A small self-supervised image encoder, trained from scratch: soap at rate 0.002.
Rows from block 3 of a small self-supervised image encoder, named by matrix and row number. Rows with one number within an expert belong to one neuron, the router's apart. Each number is 128 + 24 x the weight over its row's rms, rounded and kept within 0 to 255. All counts start at 0. Numbers have three digits each. After the name is the row's rms in percent of the matrix's.
Before each expert's rows are labels from the 100 images, of 14976, where the router gives the expert most weight on average: "lies over" is the class under the peak; "responds to" is what is common among them. Only what is clearly more common there than usual is listed. The data: aerial photos of the United States (SatlasPretrain).
# router: router (model.blocks.3.mlp.router.weight, 8x192, trained with AdamW), inputs 0-191
# up: expert up (model.blocks.3.mlp.up, 8x384x192), inputs 0-191
# down: expert down (model.blocks.3.mlp.down, 8x192x384, transposed), outputs 0-191

# expert 6
lies over: building
responds to: building
router.6 146:149085181122110123162135126103136106114133077133127119139111154147120164143145116110088125137139164170102081197106140143161114138129142059104134137118102135097155147148121139106068092125174115138105136094134106117169091109127151161157122112146112142130128102148110150160135115131144138123156118151116116121132147117170124123183100124116191111112156083125150151134143108086117107135108139120122135127125120131107113146131108116134124118156132136138141139144150091101168180138086163127112148119135147124044150133151140116116138148096120082126141123126115162128145159122118162101
up.0 090:120138125126135088141159126145136133110098156108082106136120163125110150128154119122130112089143140141143062166077109124151136144143110125130131104114103156155134111164116090127145099120109116177155119165108131160133134146107114075125128115113145138136108116139127135131084128128166140138142146075154102112103132155116134143107124089120143154119099163069139125126144122073129164101080121083114079148116146106153111210117144157160117136128174118093134116148110158137183112142113122100142109128134117123140143113129111149156141107125092062149119156134135142154125121107130091091
down.0 092:128082130106134182143130121147122097124160103110119126127141129113105098138131121158130114167117155104091200090105107105143098139085118144123109134099138120107092155126162121129124086131075107128136120089084130168116140165140131165096132109097098152093140134140091103081120129180084094144105122103120154125126114165092123109155127158119155119102146147158134156133148131123113091148129118124095134120097113135133107144137148141107093147114117106117098106083189135118150106122091137143130141137099198134134157152126124112130163112110126155092143120109134141066130144137133097110
up.1 109:142128115099113101150125084132120084147107103157155100081123179102119135136142143122169103124074114137142136120134132127079128107141129088127122132165102135125141110131099157109085152139134082096102154127117132170155116124132134128158138103174149137164183149097108135125153084147119130096158167136128150113177171126153142111128152093115143080121122110103098118126122093116144116124113151146126142129115139152113124116129105110155138139085150111113095186167134143139160107117122163144115125129080118156128111094117129160070116103108135171126118126125114171125151175098092129166
down.1 113:127146058089119144105119158163122101116129161111106142081101155123132115138108104173153159135141129082148107096153117132147085147103121110166108123103132133187113145122127102111121110123123148155133153120087131065109138107125116094131121160109138138191132080105125130091105111166133102109134089124100177147126129124123144132153112144142089092157122088147131117146142151117135120181130153146135126140110116070142156099141103133123156116078136102150142139111102105140109127087081156137143123137102148113115139133159157131152136172126167125138104131153139106120116170088108120126
up.2 095:098141147140161151107122119129085084138077124143152142135120096121125123152148140164155126123153120158138117149127128144156127090102119111139102078170078141142148149119111178123142116122102101136118132135138121109140132148113132139137142129144113111169156144170150151139169120128124113096168110119102147109109110168146127144185096178104161142103137119150097115137175161134094131098141108167160107133098131152170152133136132104117108119128136110136152169100141147158126159146080143128116141163142114101141115195168090097147071139148152125126144155158085143125118124139168084120
down.2 081:116130130144164088133162165111168133136125147121135120138137103119142134141169082080116091147078175098104173122170134146120178149142144153104174131140130123125124090100165135176093146155130119101174088084162164132174127138133129148178112132136149118139109112113140154098109084153100126156141107134108136173085138108161133103158099154148119090150168127124103087117107124155120158100141114113098156107135168123133127129129155151146108110152125144131105101132135124134131153168125117108118121132135136115123134137112166156115112140082138110110131109153159114129149115097064123132
up.3 107:124085144117128141200084131140164112092135154136104113163128106127147151142126109121131144137126091150138107120129127171132132175142145115178162094104153101106118132111158123080139103114154166102152166115129110134136097114162155058112151143148122186093140134134138115067094093162118154124129147126093142092135133142126104168157082128157115125108140139129140121110145140120117108147135130117127102115095135149138125176146144134125119116132105143160119140149140198131068121088128142146122096150134143163131147116085126130137122086091106098160121109139105153091119119121131124105
down.3 112:109111174116060137111107102090122102100131142138123125171137139083112132083132109091164156161115105134129123099073111128107151083157129133134090138097141111110137102123081112153126144139136134119080121097128125131091142171168127128140142081147144115125134104150143116132127137120094114141104152127117126112084177094126112113144108096133109118075105161143104102145135152166140112133115111121157108142136137129089115136134144134153093139118108149150122118134154093090150074160097157134150166120098128113139149145118132123115110165129133129108152117047116130116132166121184117094
up.4 109:183093096135103118083144080131090099146107109111155132134129164121109121129158127136100100108168132124098131109112117121180141152146103102136099119144117145154134153152159150156067124127152105135130121173094134191132136097146135113123108191141140149146116121146104160123124181168137144108142105053174120123117127104143160121138130097113158101143136143119110123114163105130136121128074137134099137136133118154116115154137137092135154115080155109086115157114134136097122165154122133091139139161121086143093146119145133111095155144129127141126114145097137133129125164120142181160
down.4 107:158144139121157157131143174167096113153143174182128116123115180105105130101119104157145080136087125151168095143133135136145115116081112116133124112118138141117136141131109127139135124127186113117107118118136113101112158140130113145066130158133130119134116138134154135115122105109120165146124130117148168186147126164104137092119093138122114142122149146143107106154128168097110086141103174158087139122120106094129111141146125111101148083075087122141102148159117147159161167103106114141163123103132135114122114148112151137152101104148087171057141098098116145113162130108112104137
up.5 097:111148166142094137136127114142110140154116144167099123157080112104160124131128114155071179127132107107139125124097164149141101107140153149116120133156123106127142111136119125118159174133109138092128124112158123125201156124120086120138125088138098142082130084125124122135088109141122109103127138111124103162098132120140130116153106147176061136125153118175078150158138160111126098144130110122159105110081085130143135131151125164176120113089141173164110170111112117125106090112132134128088133121120134119137135160107117137126084130118125095104126094114079130090081139148107125132
down.5 098:123153150116110124163080126102144106141136140141150154119111123136140121149096107124142119145151121166142130111110127138125116073169151098182157139103091119118137103112137169138125099118176114135100184126126097139141138123141119116061117177120102137123157132125107145176118116102121092116133126150123132086115134099106090117148106127139119138104112162116134095109084123127124099131118130090103138158146153120166107134110130150140132109100090145139122106117168108107139149136095115144159147120179079114156135056126169137139121141114108086085140150113112168173154164133149184115
up.6 084:118159152127177156111141096156166141159114126162147116149102127131111123140120125125105183130139104121162148098121082143148131112128098119149122143152129135154115150159115126143161133156106113152128078141124153155164133157059154140149138134151163108133101118135188111138081153150121118137137127196116149136153114157140126109132132100144087092160128109172133106164120130116127157167136138136141142094152164102115098179110137119123134128149094115096121113126132108100099168141191146142154113083144155141175124094151152134127162120140127116158097101137076126155115119118123137154
down.6 081:125130104138116110142110120126131125164163138110117117091153114174113186155135176157131141138120155145150127125125130130092131150168148105136099134095131156086153101120124108091140148135133125128152137066145127134129162123173124120149105069108153141124101118104095161086141143088128144123129148133141072132136168120101121108091144089111098104132154121106143101160110127140090176107140124185171130133139120106129090081133142110190149139081135144136149169137119102078116095160160158112103132148134097107125098149148102114127144117134128127096137127118137143161116132145085120095
up.7 111:102154172140180148110110110134194121127149130147159106134141091150131154114127132104155106129109124120109126105130137109092131155145158118120119129140105128116083109110124127118120152133064130129105111122171137117173172169090150167137116085158169172146124156154105122105124129095088115103113141148100110171154138140106133124138119121125151145110153132175156072167148146111111150148137144123152112121136116107131125161120112150150135105114103157134157111150086158125134102139195138133140127123152075107176146112118123132119166139146108133191095084146137116145123114120167147144
down.7 112:108070106104078123124067129114140140131111119105136144124122116124127122163115115135144076106121118132101122109109126152123127099158148098125157121157140146136137121103096174093120125120175152153128134110117145143150152106140153128128142129112131121080132105116127166130127152135156113176108158126143105169144122128127133072100121154141154121146131132082125190122110120151078129089142131149193120128166220137108140106123143072113133146158126141133122139150126117089097119162137136162126132082120148137135136113111112141143114092077164143135100133135144137169081109119132145095
up.8 094:160107177114127138164141136077103128105149129162103176122106137078107114149135153132119148119136143119158156148140115129186119063126104112115102107138155104152094132107163117116138169139182144105163104125145112075103139136150130130150128153096107066117109113149159138164122133118117130139101141148113166134107135142141134075093113116108138132129110126079106142129110105145130136100152158164162130117114107106122082106134111118121089153173115124117135117092108112108098150155124116073111129149123122124147137100152085108119070107120125124096165105148124167091121138141117141153
down.8 100:120114142095137114131124126133140106132086122137111174173143089167135090107124079160100125060122122168130135151148113162135080161141119094086128091131112138124147168117144119140123120109131123135124131160114129110149126146120081105112137098118129111094136125159165167100156130123189160096120104063097145106124147156138114110168124145167108138155118146144119151131156150167115115132129155112120129104113135161137151118123075161082165159116131110105110159133122128095085136159125108115161162090143107137115102136097129103137112117142138162133081118103134135118148144117071150128
up.9 079:127148101101092120142097087067114142142095135152152090101128171118092121081133124118155143155145132105108144143111131097107142132109117140129143174158147151105110126114149121091139101147122125163145147134059113115142078147134105107103124130164126122137129140116121116155139134147137152099131139172127135133186122103101104160089129125140123155160096133139155127165105135151125153127142118148135105128157110180129094067168176151145118160105121139132148145083148099142129129110181140147132103150161134148089143148133146187169162113139099159123153120164150138137139155124146148143
down.9 075:127131128143187128095108134157150105149105150109158174131100107082137111132120111154144111133140101126091128130126146110141130143096132118103167135126115138096162122115120127112105118126177137103097103144120140136104155125140137074161125094131149127163095118109150151124148142156153129151118135099107145147111166109095130116130123106083141151120123093110141098141167146118123105123073162128178124113156156129139151170065159146109126077163142101142116080165145120106152108078123152082125125120138140119115123116127081134156108136066134117187111132115104113097092132116080134132
up.10 094:143129090158163129092130142146134131187132074082102105083133129126120131175097113127152131116165147118105133151133080173082125088117108155145123094127104102094125128080118151113143084133130150120113130139118143138158089104139125138116136134118165140105135104162134129075112134110110103124119137094126119149125140130099108123129132148153153171127145089082164110097121122103146107149101111151124064136142133149158183104158107083143136156180168141130138147107098085158108090148128131118109176130188121144121125133125137127098102140099118142120124137130116119106141141157126105104
down.10 101:125128141120149130117107125153115143112117126101145082152157110115083110110135101101106103113086106109142134144098143099119110157118165123105154160152120131086119168133138144112122181167083141135127110107169089142163127130118164153179114099099128157115125120137127119113142135153138136121147125121115139106129101140143125128124104142154108077135087122121135149153120056093084130088165061155104142116116137106134075123148079105144101153147113108076124116137122163114111128150180114134115125135121141104097129132171102138133180116153124130142125132154122108137130093095157114191

# expert 7
lies over: crop field
responds to: crop field
router.7 065:157117154120136142098153153131154134176133125114115145169160128147141097140141123102120161063132132171121132140176080139099120170144167168148132141133116143074172127121098140115095099148092127167115109121154108133120105139128146126094147140159134172078157118120129112104074133154131133115121108109112126142130130150115116122134099136124111156152143172126135131172091148120095111103102118162123115119119110096132101121081107144126120157125096096139097128175130073116136112146173098104131147151143134100121087137102181110124136126145166169149152104179141119150094133111118114126
up.0 119:117127162134139135126127134091163161115097176117142113151142127132150089077145136130139156121122098086130120123108158130138094131132141164145150101108130090102123097118120123131123174134155123136161165098161119143114083093144086124128126126129125099147173125120137136170162097120127173134126135115152110101123122179143090137096139135188175108138130154121155109113107100112130144106110146116143163111134105131132140150100107107146083111125111139165141076104093160118095134178142142162138130124064114153127136104140156156087147117071181125161115157112117106137122141159092107123
down.0 119:102128111095076118132164111151093152105143079163098136077128121130121134117135109109166120155140105150113169126100145135121103105122129137138096168117130153123140111107114130105157199154127106127124090136196127197086135121116079128115154160139138140095138124117110091137110109103162099155135131109165158158126123108157122138163114155083112149079144103102148156165159162116115163123146161127153096139108145131121119125149114142118127145185140123148143167138109133109146106121128133115145136137174139108155111130138136148146151146144096084138140128141105161141137102105152171149
up.1 105:133125115118152137148092135127109124125130134121170104114163098148095107127137148142173092132153117131148144114084142091150094127152097098120102103183106116103112142179102170101144154101158117123093135172134176141099134139131143129094130159127139138134113140154149107134092133116102100103126157143164149152103144116147098125119107140140160144112137101131152100101119133120112142130102169130101112138166117107154194090155131145130121126141146091135110143144117215084139154152123129147118130088152135129127081137175109125127188135146111093129117087080094113134156141112130123136
down.1 103:139139147133124119100140092165060105145121140153126143147118147133179089132129141139088128142090075123123150161112138099107123151138128122137140150130196114126153101084144092159133147148138152146158135116161123134151112112103130122175118075119127095148131142128134123142129116122134122125074140116136171106140148127132105165116115113153158142135128145168153141160152156127087108083154139156089131111178105124164106148179126131135130134121091156123171129114125105102109097157174150108130127148140118103123162132122107146112109114116106120162087170172114129069146138124184140141
up.2 099:132113124135144134152110126119130144093158114165097141153111076090081131122149132129170107145108109144131156147150091128124131128106132181140139172133132110136139123130139168114118124096118109149119162112109157104105127110140152133121128081089143139077098112105108135132155130136100176122105147100123155136193154085122176101115141123136136144145165100136152135162159119110141142178132061127182126160165170110123110143131119124176143118098146084113141102117129160140174102119146125103115115129145131125117093132109149137116096101158124084100090138159151093145120134164121148102
down.2 094:131153121151136120150110141134114133134132110068148102062120148135129102104120125090112123100108140123104161162087095137106098144089159117173095095171117145123142118134137111110141098104134121116140125165142152093123115125143135117134152180097153150088176146142099157161127133056120121119161139100165106097147103128138106125117116162131140164129143150090133127096126128130125130073140124143108078115112085146197128078134139099146101141130111156148164168104161126124101097154120162137103145132142125110141125132138113137132127123104128158145148161158092138120158144099155115098
up.3 104:133112140130137114113106170098148110109153069166144158128139139133113151171162144118167146107123143185106125121132148140112103146095130119112085120105100154127072107139116112121105097092137099137121131117129143133137099138136145122194092113134148176117094107138088138132135131125122114149124167127151136150141117146118162115098143096104143106114158129159125128127109113143161121124095163109110120096105121129178113185121099142146115121089109085108151116178134094104122164140116142107073156161089156146133127143144117111081096158123110101128133110123169090153121121128117169178
down.3 104:123136176130111104160147115163162090110091138073147092117142156160138150115118106133070147155137095129097122116125113123145138097155131106110150138158105132112156148128168150149117127125113128130165166115141086148144136146128151156188154137102139115163128142136130137060107130136089137109143141137132090158122111165148130158165095135089152133082141141155065165131112119166160128149103173128138135105109089120092163124112125135120123099104122113166095111138129137114130120155082162123130121122127072129146121107111130118150170164143168133090138110123142142170139128104109133138
up.4 090:146138177133143077143137173164129126126081111174080170132140148120148156137146104131142119119101141131148123179165109096165106136117102201125145124119141126133118109082140123135136106112119126141144121080132072097182134114115160109126127149099126200164169185122112149144134114150157148121136093175114110081149138101122132165133152160131131101129152126076095136117136147120150119121142124123141123129112155110118105094139123146120115120130101111176122122110114111157113117155127119143131120121114125135136152101136144139117168166134102092120121126129121150115159105095121191100
down.4 095:126145107082168169101061154134101136154132102100164146113155141131108133153101097106110110146137107137138086120126141123144164124106122150097145119122130089151139104144112184122134129106146087110137099193107174139127130138078094095133127081085129110123143163151126164126119103098117130104179173114146156065073144113106140114108161153127112136128114127115136125119149129093132138132095146127111102128106094156117181120109135142151134117132158122144119092098086125151119129088176133132110130106141140139117123149147121111149167156118110117132120068129107120125140123121151127092
up.5 080:143116053108140096109136108161094113148101146117138132091137126160156146131140146095100127146112116138149153137174111117143144151126112093113145131142154128158127107140110165106118085102134098168112130150146137151088110144145149104137096112149140173116101155133149077125109150100135147114118141117126130139072127096117184136123119135125113103196083081135135149101148102147112141114081158109093151116136122145117121121143102143144141099074112122099138085106107119114143138141138169147190124137119121161181120155141084144134132137127180105144145130109094161149118124139110116157
down.5 086:108142116132154115121117152174139121136112113112140095121151164167126089095132155118125134082138140101182118090193190152120141149136143133104114103109141145128125136100117107181154113089130140119136113119175121125128133166120140092118165201140131159104114091137090092135092124126086143123141133119054110137161101157130141139126097118106121125086155125145089120106120177139099129155108129127132138120149122166136065136113131146145147086112153152124085123118119107154132111112160132132097142122113179121140124100140133132169145120115110159133131110148145138118092119121115095104
up.6 107:161129114129073120136102105164114135124090132144104099120148156152159146115113114106132081195141099109173151128107165144097134103089105113128143128133107167142150178150130128141138126149113101101080137122141122119147123159099131088128128106122121181140129079153136136119118166139160163098105126134092117146117156133112129138099128144102135120191118140109097159118159129127095175140136141126159120133151176112112110115148164087105118124126100120073174120107142175127099098157143119151162112185132130134123100151144078104141125117148163146110141144111143116091125135141129106144
down.6 108:107097116064151145111120105112144106138081115139158136110147135114159149096111155126142115117113142131121151117120125132102158156170149123134126138159100113101074123143133149100139083143122157144122188120076120176093107102151130099106142113096102058137125084104126161149140134130132128115162086126094124102116096147111135150132112082098121113125095139110148105155101129116148101103136097113053110137109095111149144192144119137140161116121104163121123125159138116137124144113097133136144105117083155142169146110098115135121134151146143118134111101124157105141175148129132122080
up.7 094:085139128123131125142110092094128138113135110120127195163091110131148141138142112162110114139109138127138172056127143093140109151076125106119119127137117166150133134111144135085112120115179117096139152140160143158152103146125113115154175126113164122141127174165125128166143126149164132135125106109117106094119148118120140097140152122107161141067130119168068147084175092134110126115119150141105151113131180162135141157088148136151133142135093130155100126150111141110117143158134112121133143134108110132125121129117147097158183164100176147139105142144103136165135155166142161117
down.7 095:141133155094150121114145111108140121080147100130122149133116166113091129146110112151117150134103135147157097132133128141097180125189137109177136126146104084162122108095098132122167136129111102130122135122143132131119121083129112126172108147160090095104143109148140137086140120100131158100123145085148120113132131144131117098159094167114103086115129130137111153140137089120141157086087141096108100151147041115124151098111144092154137090090148114090123108121137099127167134106100116148113112123121150148138149156107107133112134160142101141085173134156079127090116094137121125096
up.8 101:095139134174100148097177127142147120127107098105135160095121121128158091159120091136137177141173138074130147065125107166120136122155151143141130115108110096103157140130126113141136164141143116124100123093128106069119143152130132153126152100176152133136125144081110118128162158119175157117116122114095124138095109127169154115119137121164119117125124099140133148146155162154145144152139155136121102124176164100107136108128132128122184106151152088084126171116128113173129113088115089119141085112153132099138122109147100093074144105141157144082124111129128102100125143142118129123
down.8 107:133124113098129115121176155091130103147090159164120153119119074136113121125100165128148065096111134151112110130152093099093117103106128118089126151138102182119154109111142104108127181135129113144130128185151156121171145157112108105130122123145151116159116158114112138100111129110097101091132125157139159147116118113139144142144164119147130136106094141125130172126133127120150082112136095120117183156122104151129095140157152127153156122103117128129169105127108112157136117159122127141116087146140159105137135129128125110135127128114110106149079145143127153117185123199190070146
up.9 086:149160154153155139132095138106106146107145116119130145159096135132120094141158113117134104106180099157173097111099145175139147151186148094159141134097127105134133172136157134128131088131157158136121102093091160133099108137166163108147110131125117157126077140082133097125121159139152128114172130109086118082117144119114121194150079115120131104093116133106142170119128135132107133129132107111156102092127126152141141120093127159134144104108153098101126104187118100096103124132115082142108131143138166148164188139116081137133120115125117129106135122138115107120108137114092108144
down.9 081:092139097102111124129166116067117090140153105131155171162138138115130127128060113134135175146157137132102121153139122121137104112088122151089146122160142124148165102113143138147155143121124123116088124164121112138139119130143146170123103134161111111153101132129143153114135117129152119103147122122141093103134140121120128105135125169109107133135140162140133086126145147136153097114116143142071161140148089123137105154069153093166143135124063166137117111125149174148171106083168147104168109133147132118154138095153170127131099148112143152072133142093143154145157140149155137083
up.10 111:126120144086173138136134142154125130141145136158139130115132111127103128076118125147127162159176119119112191140115154135138129141126159146099136130123120165141129105100117132071113099138136157151134131128117112100132151153149117136056118107157145140090154138132152122113203115141128116147129122104139158138074153182150089118167128073134096128125158121150165099118138079118135119158133117137148095142114121113115087134140101114109105103093077135155125120135156125153093136111094097101112118167092175112119101149133102127149114149107100138120106094096142098110135159151158170136
down.10 093:127125120115125079130153115129152123132124158154101128146128104138115109166153104079116101120117119111055152180132116167152148129128113137197131158176125142141131169115137076091107121130119105112147096119167102162081140113163143130123153106133130136133151174129165125149124116117120163111150140111135121136102146120107098131131138177140112167153133109114134143109086163123162096140188090111097159115152086116150121130122141143141125119136129134128133107114135095131122136175164138128128115123082130090118132124107171155122100115121085107128151139105143160148143099087083148079

# expert 4
lies over: crop field
responds to: crop field
router.4 071:170183099138133141126131136166146135138146183104115115113130129144118116178134108151071109143110124135153125104081182150109123157165177177089116084141093126109112149122159168138149132149090136115094088122135095162104158162135088157095120098143137135144123118101092143093157127116134167111103161118086118157138143123146111145116142167096171138139144155147126164119142136119094168112118118099124126081186127127100105092148139136116144146124128140105086099122151106109124096142110151121151105152138129110110103141131097127135134109128136134152126141107139100170166127114111127105
up.0 084:133148103141096145171102120145097081123120114162106148106134154104112147137125112108114135126113135138120143189169147108130080051154156124081118109131120155122153136120155114081095138093136140155126122127160166090120106076123184090124123157137130149152142145116113145127132110106107171097169145124134128120123133145115156126104148111100096136136103128119133131117154119154136112131148179106142126118107145146122133121132123146119114131117123117094145142113084097128080189175160118140109113133138119163094091108149146143092158168153156106124187119110116132180146111124113123089
down.0 085:167151175134122139098155145098125123116059140094126098157156154159153126141172094175121156092071094114141127142146100110138127151104094108129154112121096089109109147146122109105122107139141098117105119110123149112138149102140112079161143105135144146145107106066123154115165130154112098131109128165123150131103148134127147142160113150168133138129121129124117135097076140153122124121105130147099078155106089123115144091049159155107142102096148123162122098124161101142133159119130142158126123104114123131110097106120106127151124114152148143123182125127088149085116126142118143115
up.1 094:081135147086135132122134125152135148124074138101138130106132140127125109095098134144106172140113150112121097165109119125109159120097108144143104156127151125150132133155178090075121127131137111130119123076098089104131137144141127088145144128105117108133139152147103111128191128115122196112164164131133154157161112148135141127120155117130132097177077093114155127154108113093132120137170103155115130188091128125128133154138052130146137142122112144128125096105145140164113114150135120118153103130107158168090142117118137163117137109134064118109108107092124111146106136154131080143
down.1 089:139137122123109117097121091038138136099147136140116145135135084126093089122135133130132144103134095143126138105095165105106121137107112185087109105079136134138202147084124163100110054124142142115101099147142123125177134129149138127091136086135103169132127089144135107131121121105122106126129143123130147091112125158167096138120129148129083169117173115106150143096124134150166131122125130143169137110106164136152103137112124107132119102154123116122109124127101148138155120111109135124117164106122098111143157160114152153129123137140131072119165115147063133117101100124146154141
up.2 093:148138130143135123088112125116147078138148150184134158146127133177130160114101133084108145135121123157143151129130083149132159156175132149131099154129114127125163140103148137176151124112122146148122155141075142134140142172145144144093147135109142143128119143164113126125115143139129106133104141106148122116117155102137118138161139116133115110133174174172113095110099148154138108117108096125111143134124075108063134163146141144122149110123168127064095133183144149075099141162124135089135092116116169159136145060125131133178140138138140153110119120120122131165115164114120110162
down.2 095:129134147112127138182083083173131162137150109120087161166153101120117116132153128125152138100165137102158129123157133111132164129130119126114084109109165065162099142087112155098117130152125137124145095088149127134159109142116151154128119114162093135159124152085145152160159087118167111113102121146123115131102134089110152154071105131138128128147156150156131132135148119133128128108113138143108135062136106126139106100110123145121130116163166180154116126078114132162176114157133132135089125096141194155134142122105161102099132108120084095139121134124134138115108117112141114100
up.3 101:158108109154107137156138107121079093127131086111111169123094139116135126145108121159123097115117137108101162106179148104098084097109155134139088119095119099128096126097108143121120164136134153093108113130139097137167151106120079148136132060092126137143161137161104111163138131132122140130148132137110130106077132124135090108082153149145138117114138150146120106148125125159123173190110130081163139146161113107130094110145147127174092150096176144115169147157104130113113140132137098144114136131118144150106107092102139107106141130175106127117090114147148156107137144145081153152
down.3 098:118139113161125149130127139109116168144135144116150124143123127147090132149165121133127118125149111119141091148113105089120113097165128121115169105123125145162153110157150114131147073150075126151123105130096121148125113075149118098135110089134113128129152139164126082103128134126134154114143095138134138144182157126145125131146089153114118079101165105100131155113113135112129110117153139135142059114135147139138123146091094131123133137135096137138085172061156140130151134124143154077101127173119078139136132146148128142079125105088114129072155120094108120096091148198153124132
up.4 099:120153138158110106111116101135171149067157121146112126134113140114113107141118148132115130157143142146103103154064147126139142149108118075125062087130135105123126153090122135154155152082128127086122145108127176141097120155132119143146128143175102142148117128081127126107155154130115170153144145151105153107141117153156100141081141090119125115140130138103139181185115122128113130108133163125155108136117128128141104145096141048124131106160102155112128145110097127156137116132177184106138169120139145122089091129113100123118181128131110154098136131117156139135106104137103145119
down.4 107:115096148113118109157089110097130115139131105134105120149101147114142182146134097107173131148071157146133142119135105142064117105136142172182117157129089182115123126143149128158133106118105140110123131149133121091149120137142117130192122133126126137092128103149113129190112125152143104150128128110162095139195149130099126149137140114165169152132144113118138073151110120129132174153114139128120105136139108115163129111128093116143110163133131121120148197129128172088139112102058138120141130136130072111162140117114154126153133147154137133119146105099113116149140159104138140123
up.5 076:086117118185128149148111111126082113123129149133127130139087166125105129110129149085164166108138159125117147154120109093133179120164086121125132097127175114104122135136153148102094148103100152133161120129062150122108110114140163094151113121111092088153126096133141098134100132111116073152141118123141132142108150175133108154160127126151146105080132144089137127160140110135155114112115127124158132101152167175175149088150148133102105134094152127129108149083136153131086143153080121133133151123155129126141122150127137114135112106138113102123132148112148159071104163101150086115
down.5 076:130154125135064130129139126113137114185104125123171119127151076127064123129153086143125144151107097134164129161085103152103149121122110124115134078171114112156129129147123168162143111165139160124102132167150105136142137147115171180119163117127139135132132123124115152142152145112115172164148104183158172133111132104118123072124112146096134137134135099144150120128137117172131116117132124131152129162131173099177055126108103121191154147087133124118155137108135102147137114139131128166114099102107100120127119142138133121104120133141092130142111111139092162150121118142139144102
up.6 082:151126139127137144112178127139153123145084099145139099125144163139127138112137109126135190113095131110087119133129123146120134119134124103124099121111130087144140136167083130196137153114141146107106160110144158150138121113109144125075123175140115145159182162157118078095106124150128107138159125084158125133144180122141088101110104152110109139153143150088139111138167119135113153131110134147091134162088177134123098129141132174151121153064128152120167118158101119156136135087144140146124134136099140147131135140144148116165085144126148131137130091157139168095087173137116124141
down.6 083:113164114110108106141170127157168123105177147181108122128096128135165146125112143167140158153129107136121159131192157152131116121117119124140105151095134111127107148103164150134144123134133101137121112096145115166154145135120145102118115120145157130116164127113146117100098143149146118083142120119114090151166145138148142136109107083184083179103117153157116162140098107130123124154144169118141170144134101142108110141200153130083152126156104133129138091102113140160130109111154131113119147135129131130110121115125191142161139104131117115131121117189120109092100087086088156146
up.7 085:119157151086126113149089107122133145117106100133103127120132172128153097121117167093127091087105127141162155118085133110105152108137154079139138147195116122104105117176076126106090106143143119152142133097130154127133126169111122132102134144185147148178136133154137106148113119143112118140106131148138119151121136122106166119129151154103133109152135157152113086145136105168151158154142156154150114111098137174098134119092132158133115117144109168141120117099156175142110126114100103182140152144146082127129139126111097108098149133130121084153128091072134165150095163109103124117
down.7 079:118144085127102113111154109133148122134125114169163162097094157158138086149110090138161121156138117138141089120116140148143090156109112122080123145136161091103164150103118142141160141088112151149120117156081187088118126145115159105130124114117131093161150110108139168123090137114134119086120148120124090110146122109131119099106105075135121108152131115099109113103165127150073142146117142122130101143094125160137140126134143106148104085165087146143141125106138125163151119120134102166109175139125107118112113168147145108155117152119134117076166147131140113140100170150190112096
up.8 118:126120122124154095096154108117091139129117111183177098137094137141093127153154123181100143152162161122136151128099117171130116092145134119136098127092131127117117163106133136134116115136117123156133104094118094193103161128136145135206137127149124140157129094109164108131124117096169114164207116102148127151147099132151133109123117123123126159097141115176126120154144104125153126150132135126103101121086103131099139159155118151109116147159095127126109083141121100112145149160155120133090171115139104133108123152114129142137124121119113129100159137125091092116116131101083170182
down.8 113:122110119117135176179156151087121118098119109123126085161117158130148093103138117061139124107123126140129121151188140093152084143114146138155120121134112120135161122129121073138141163103093116123130145198138118119127109106175115137144118121111166197109137136141115139145133122129157144102124138128134098098120155125119127140117152117155140096144127133127083120112161127112135169154168102149162113143113135102153116136107122144160149160127171091095159078108087156136140075132117152096095119138127122133161129125106134129093119154088174154120141123175125149121148120090100104120
up.9 086:116148144085088120092120123148154115115143094126141113146127073128133169134106133133133118120180123109095141160129119147158172134111145101099105154156139143154112088167141117104165108086136115153158150128104113109135154148119123128145153155152115130116102165127124157117109145144098091131132171090108112131154117148125152143165106185175150129154124124148139113160132124123110115082111116100137120159102127131124147126162085157169137104119092141179118148161137159115129089151129122127137135150119139126106194130182140126121134120113140071111101130089123145122193136143134121070
down.9 092:149131124087112098158121119103164117108105138111147141128149105139107132130147111198114094114136106106103119100115121136152107120171162124125134147141142136103104137139155142111161182097128141156088176108143105119123101115146148088134110167155132093089162136138140137134110097100137145136115169170135146145160182141153103108099112123142123123145111092136130169157117147146146131111083148090159171130113124104080163130082157112146149147189124175118114124135155128109123132135171110107148101115133141142152098134152149145179121110107146123172164154122118123149117089158111123161
up.10 108:121125101133140100121095104129148154116094145135095112093130103115152102136135120144125170151154136068158103152125156116186124146151133144129137150134166110142134160146125173123141132163131100151108112130096133138128137161134125106105125091120143145130132125131136108186130133117116189142105120142093117139137111127159115125143152149126129144150082125107136134146100160150124119144144143098132136166151118106147082121125119156107137131094131113136126110151178107139104130120144157162201137111076172150103105080125138153095132153160075107121129149115152157170116170141056143079
down.10 107:133163168099123108133103108112133151161101111132125126153094152124096164171106150133129166085090197139136134118126140113129119102082158121159096107107116132124128133116161089149148133157168144123140094136156129109127153155101097085073154118113133148092123127132100102140122127132120104159131134140094143133122155149106105135158119159135129145126129168115143081134137144181159115152168127096118141118144120110183150095097104132148121152096146102106093144086177095101145123146116129156107145109144145148122134129125145134111116097135099169119111112105061134072120108128133112168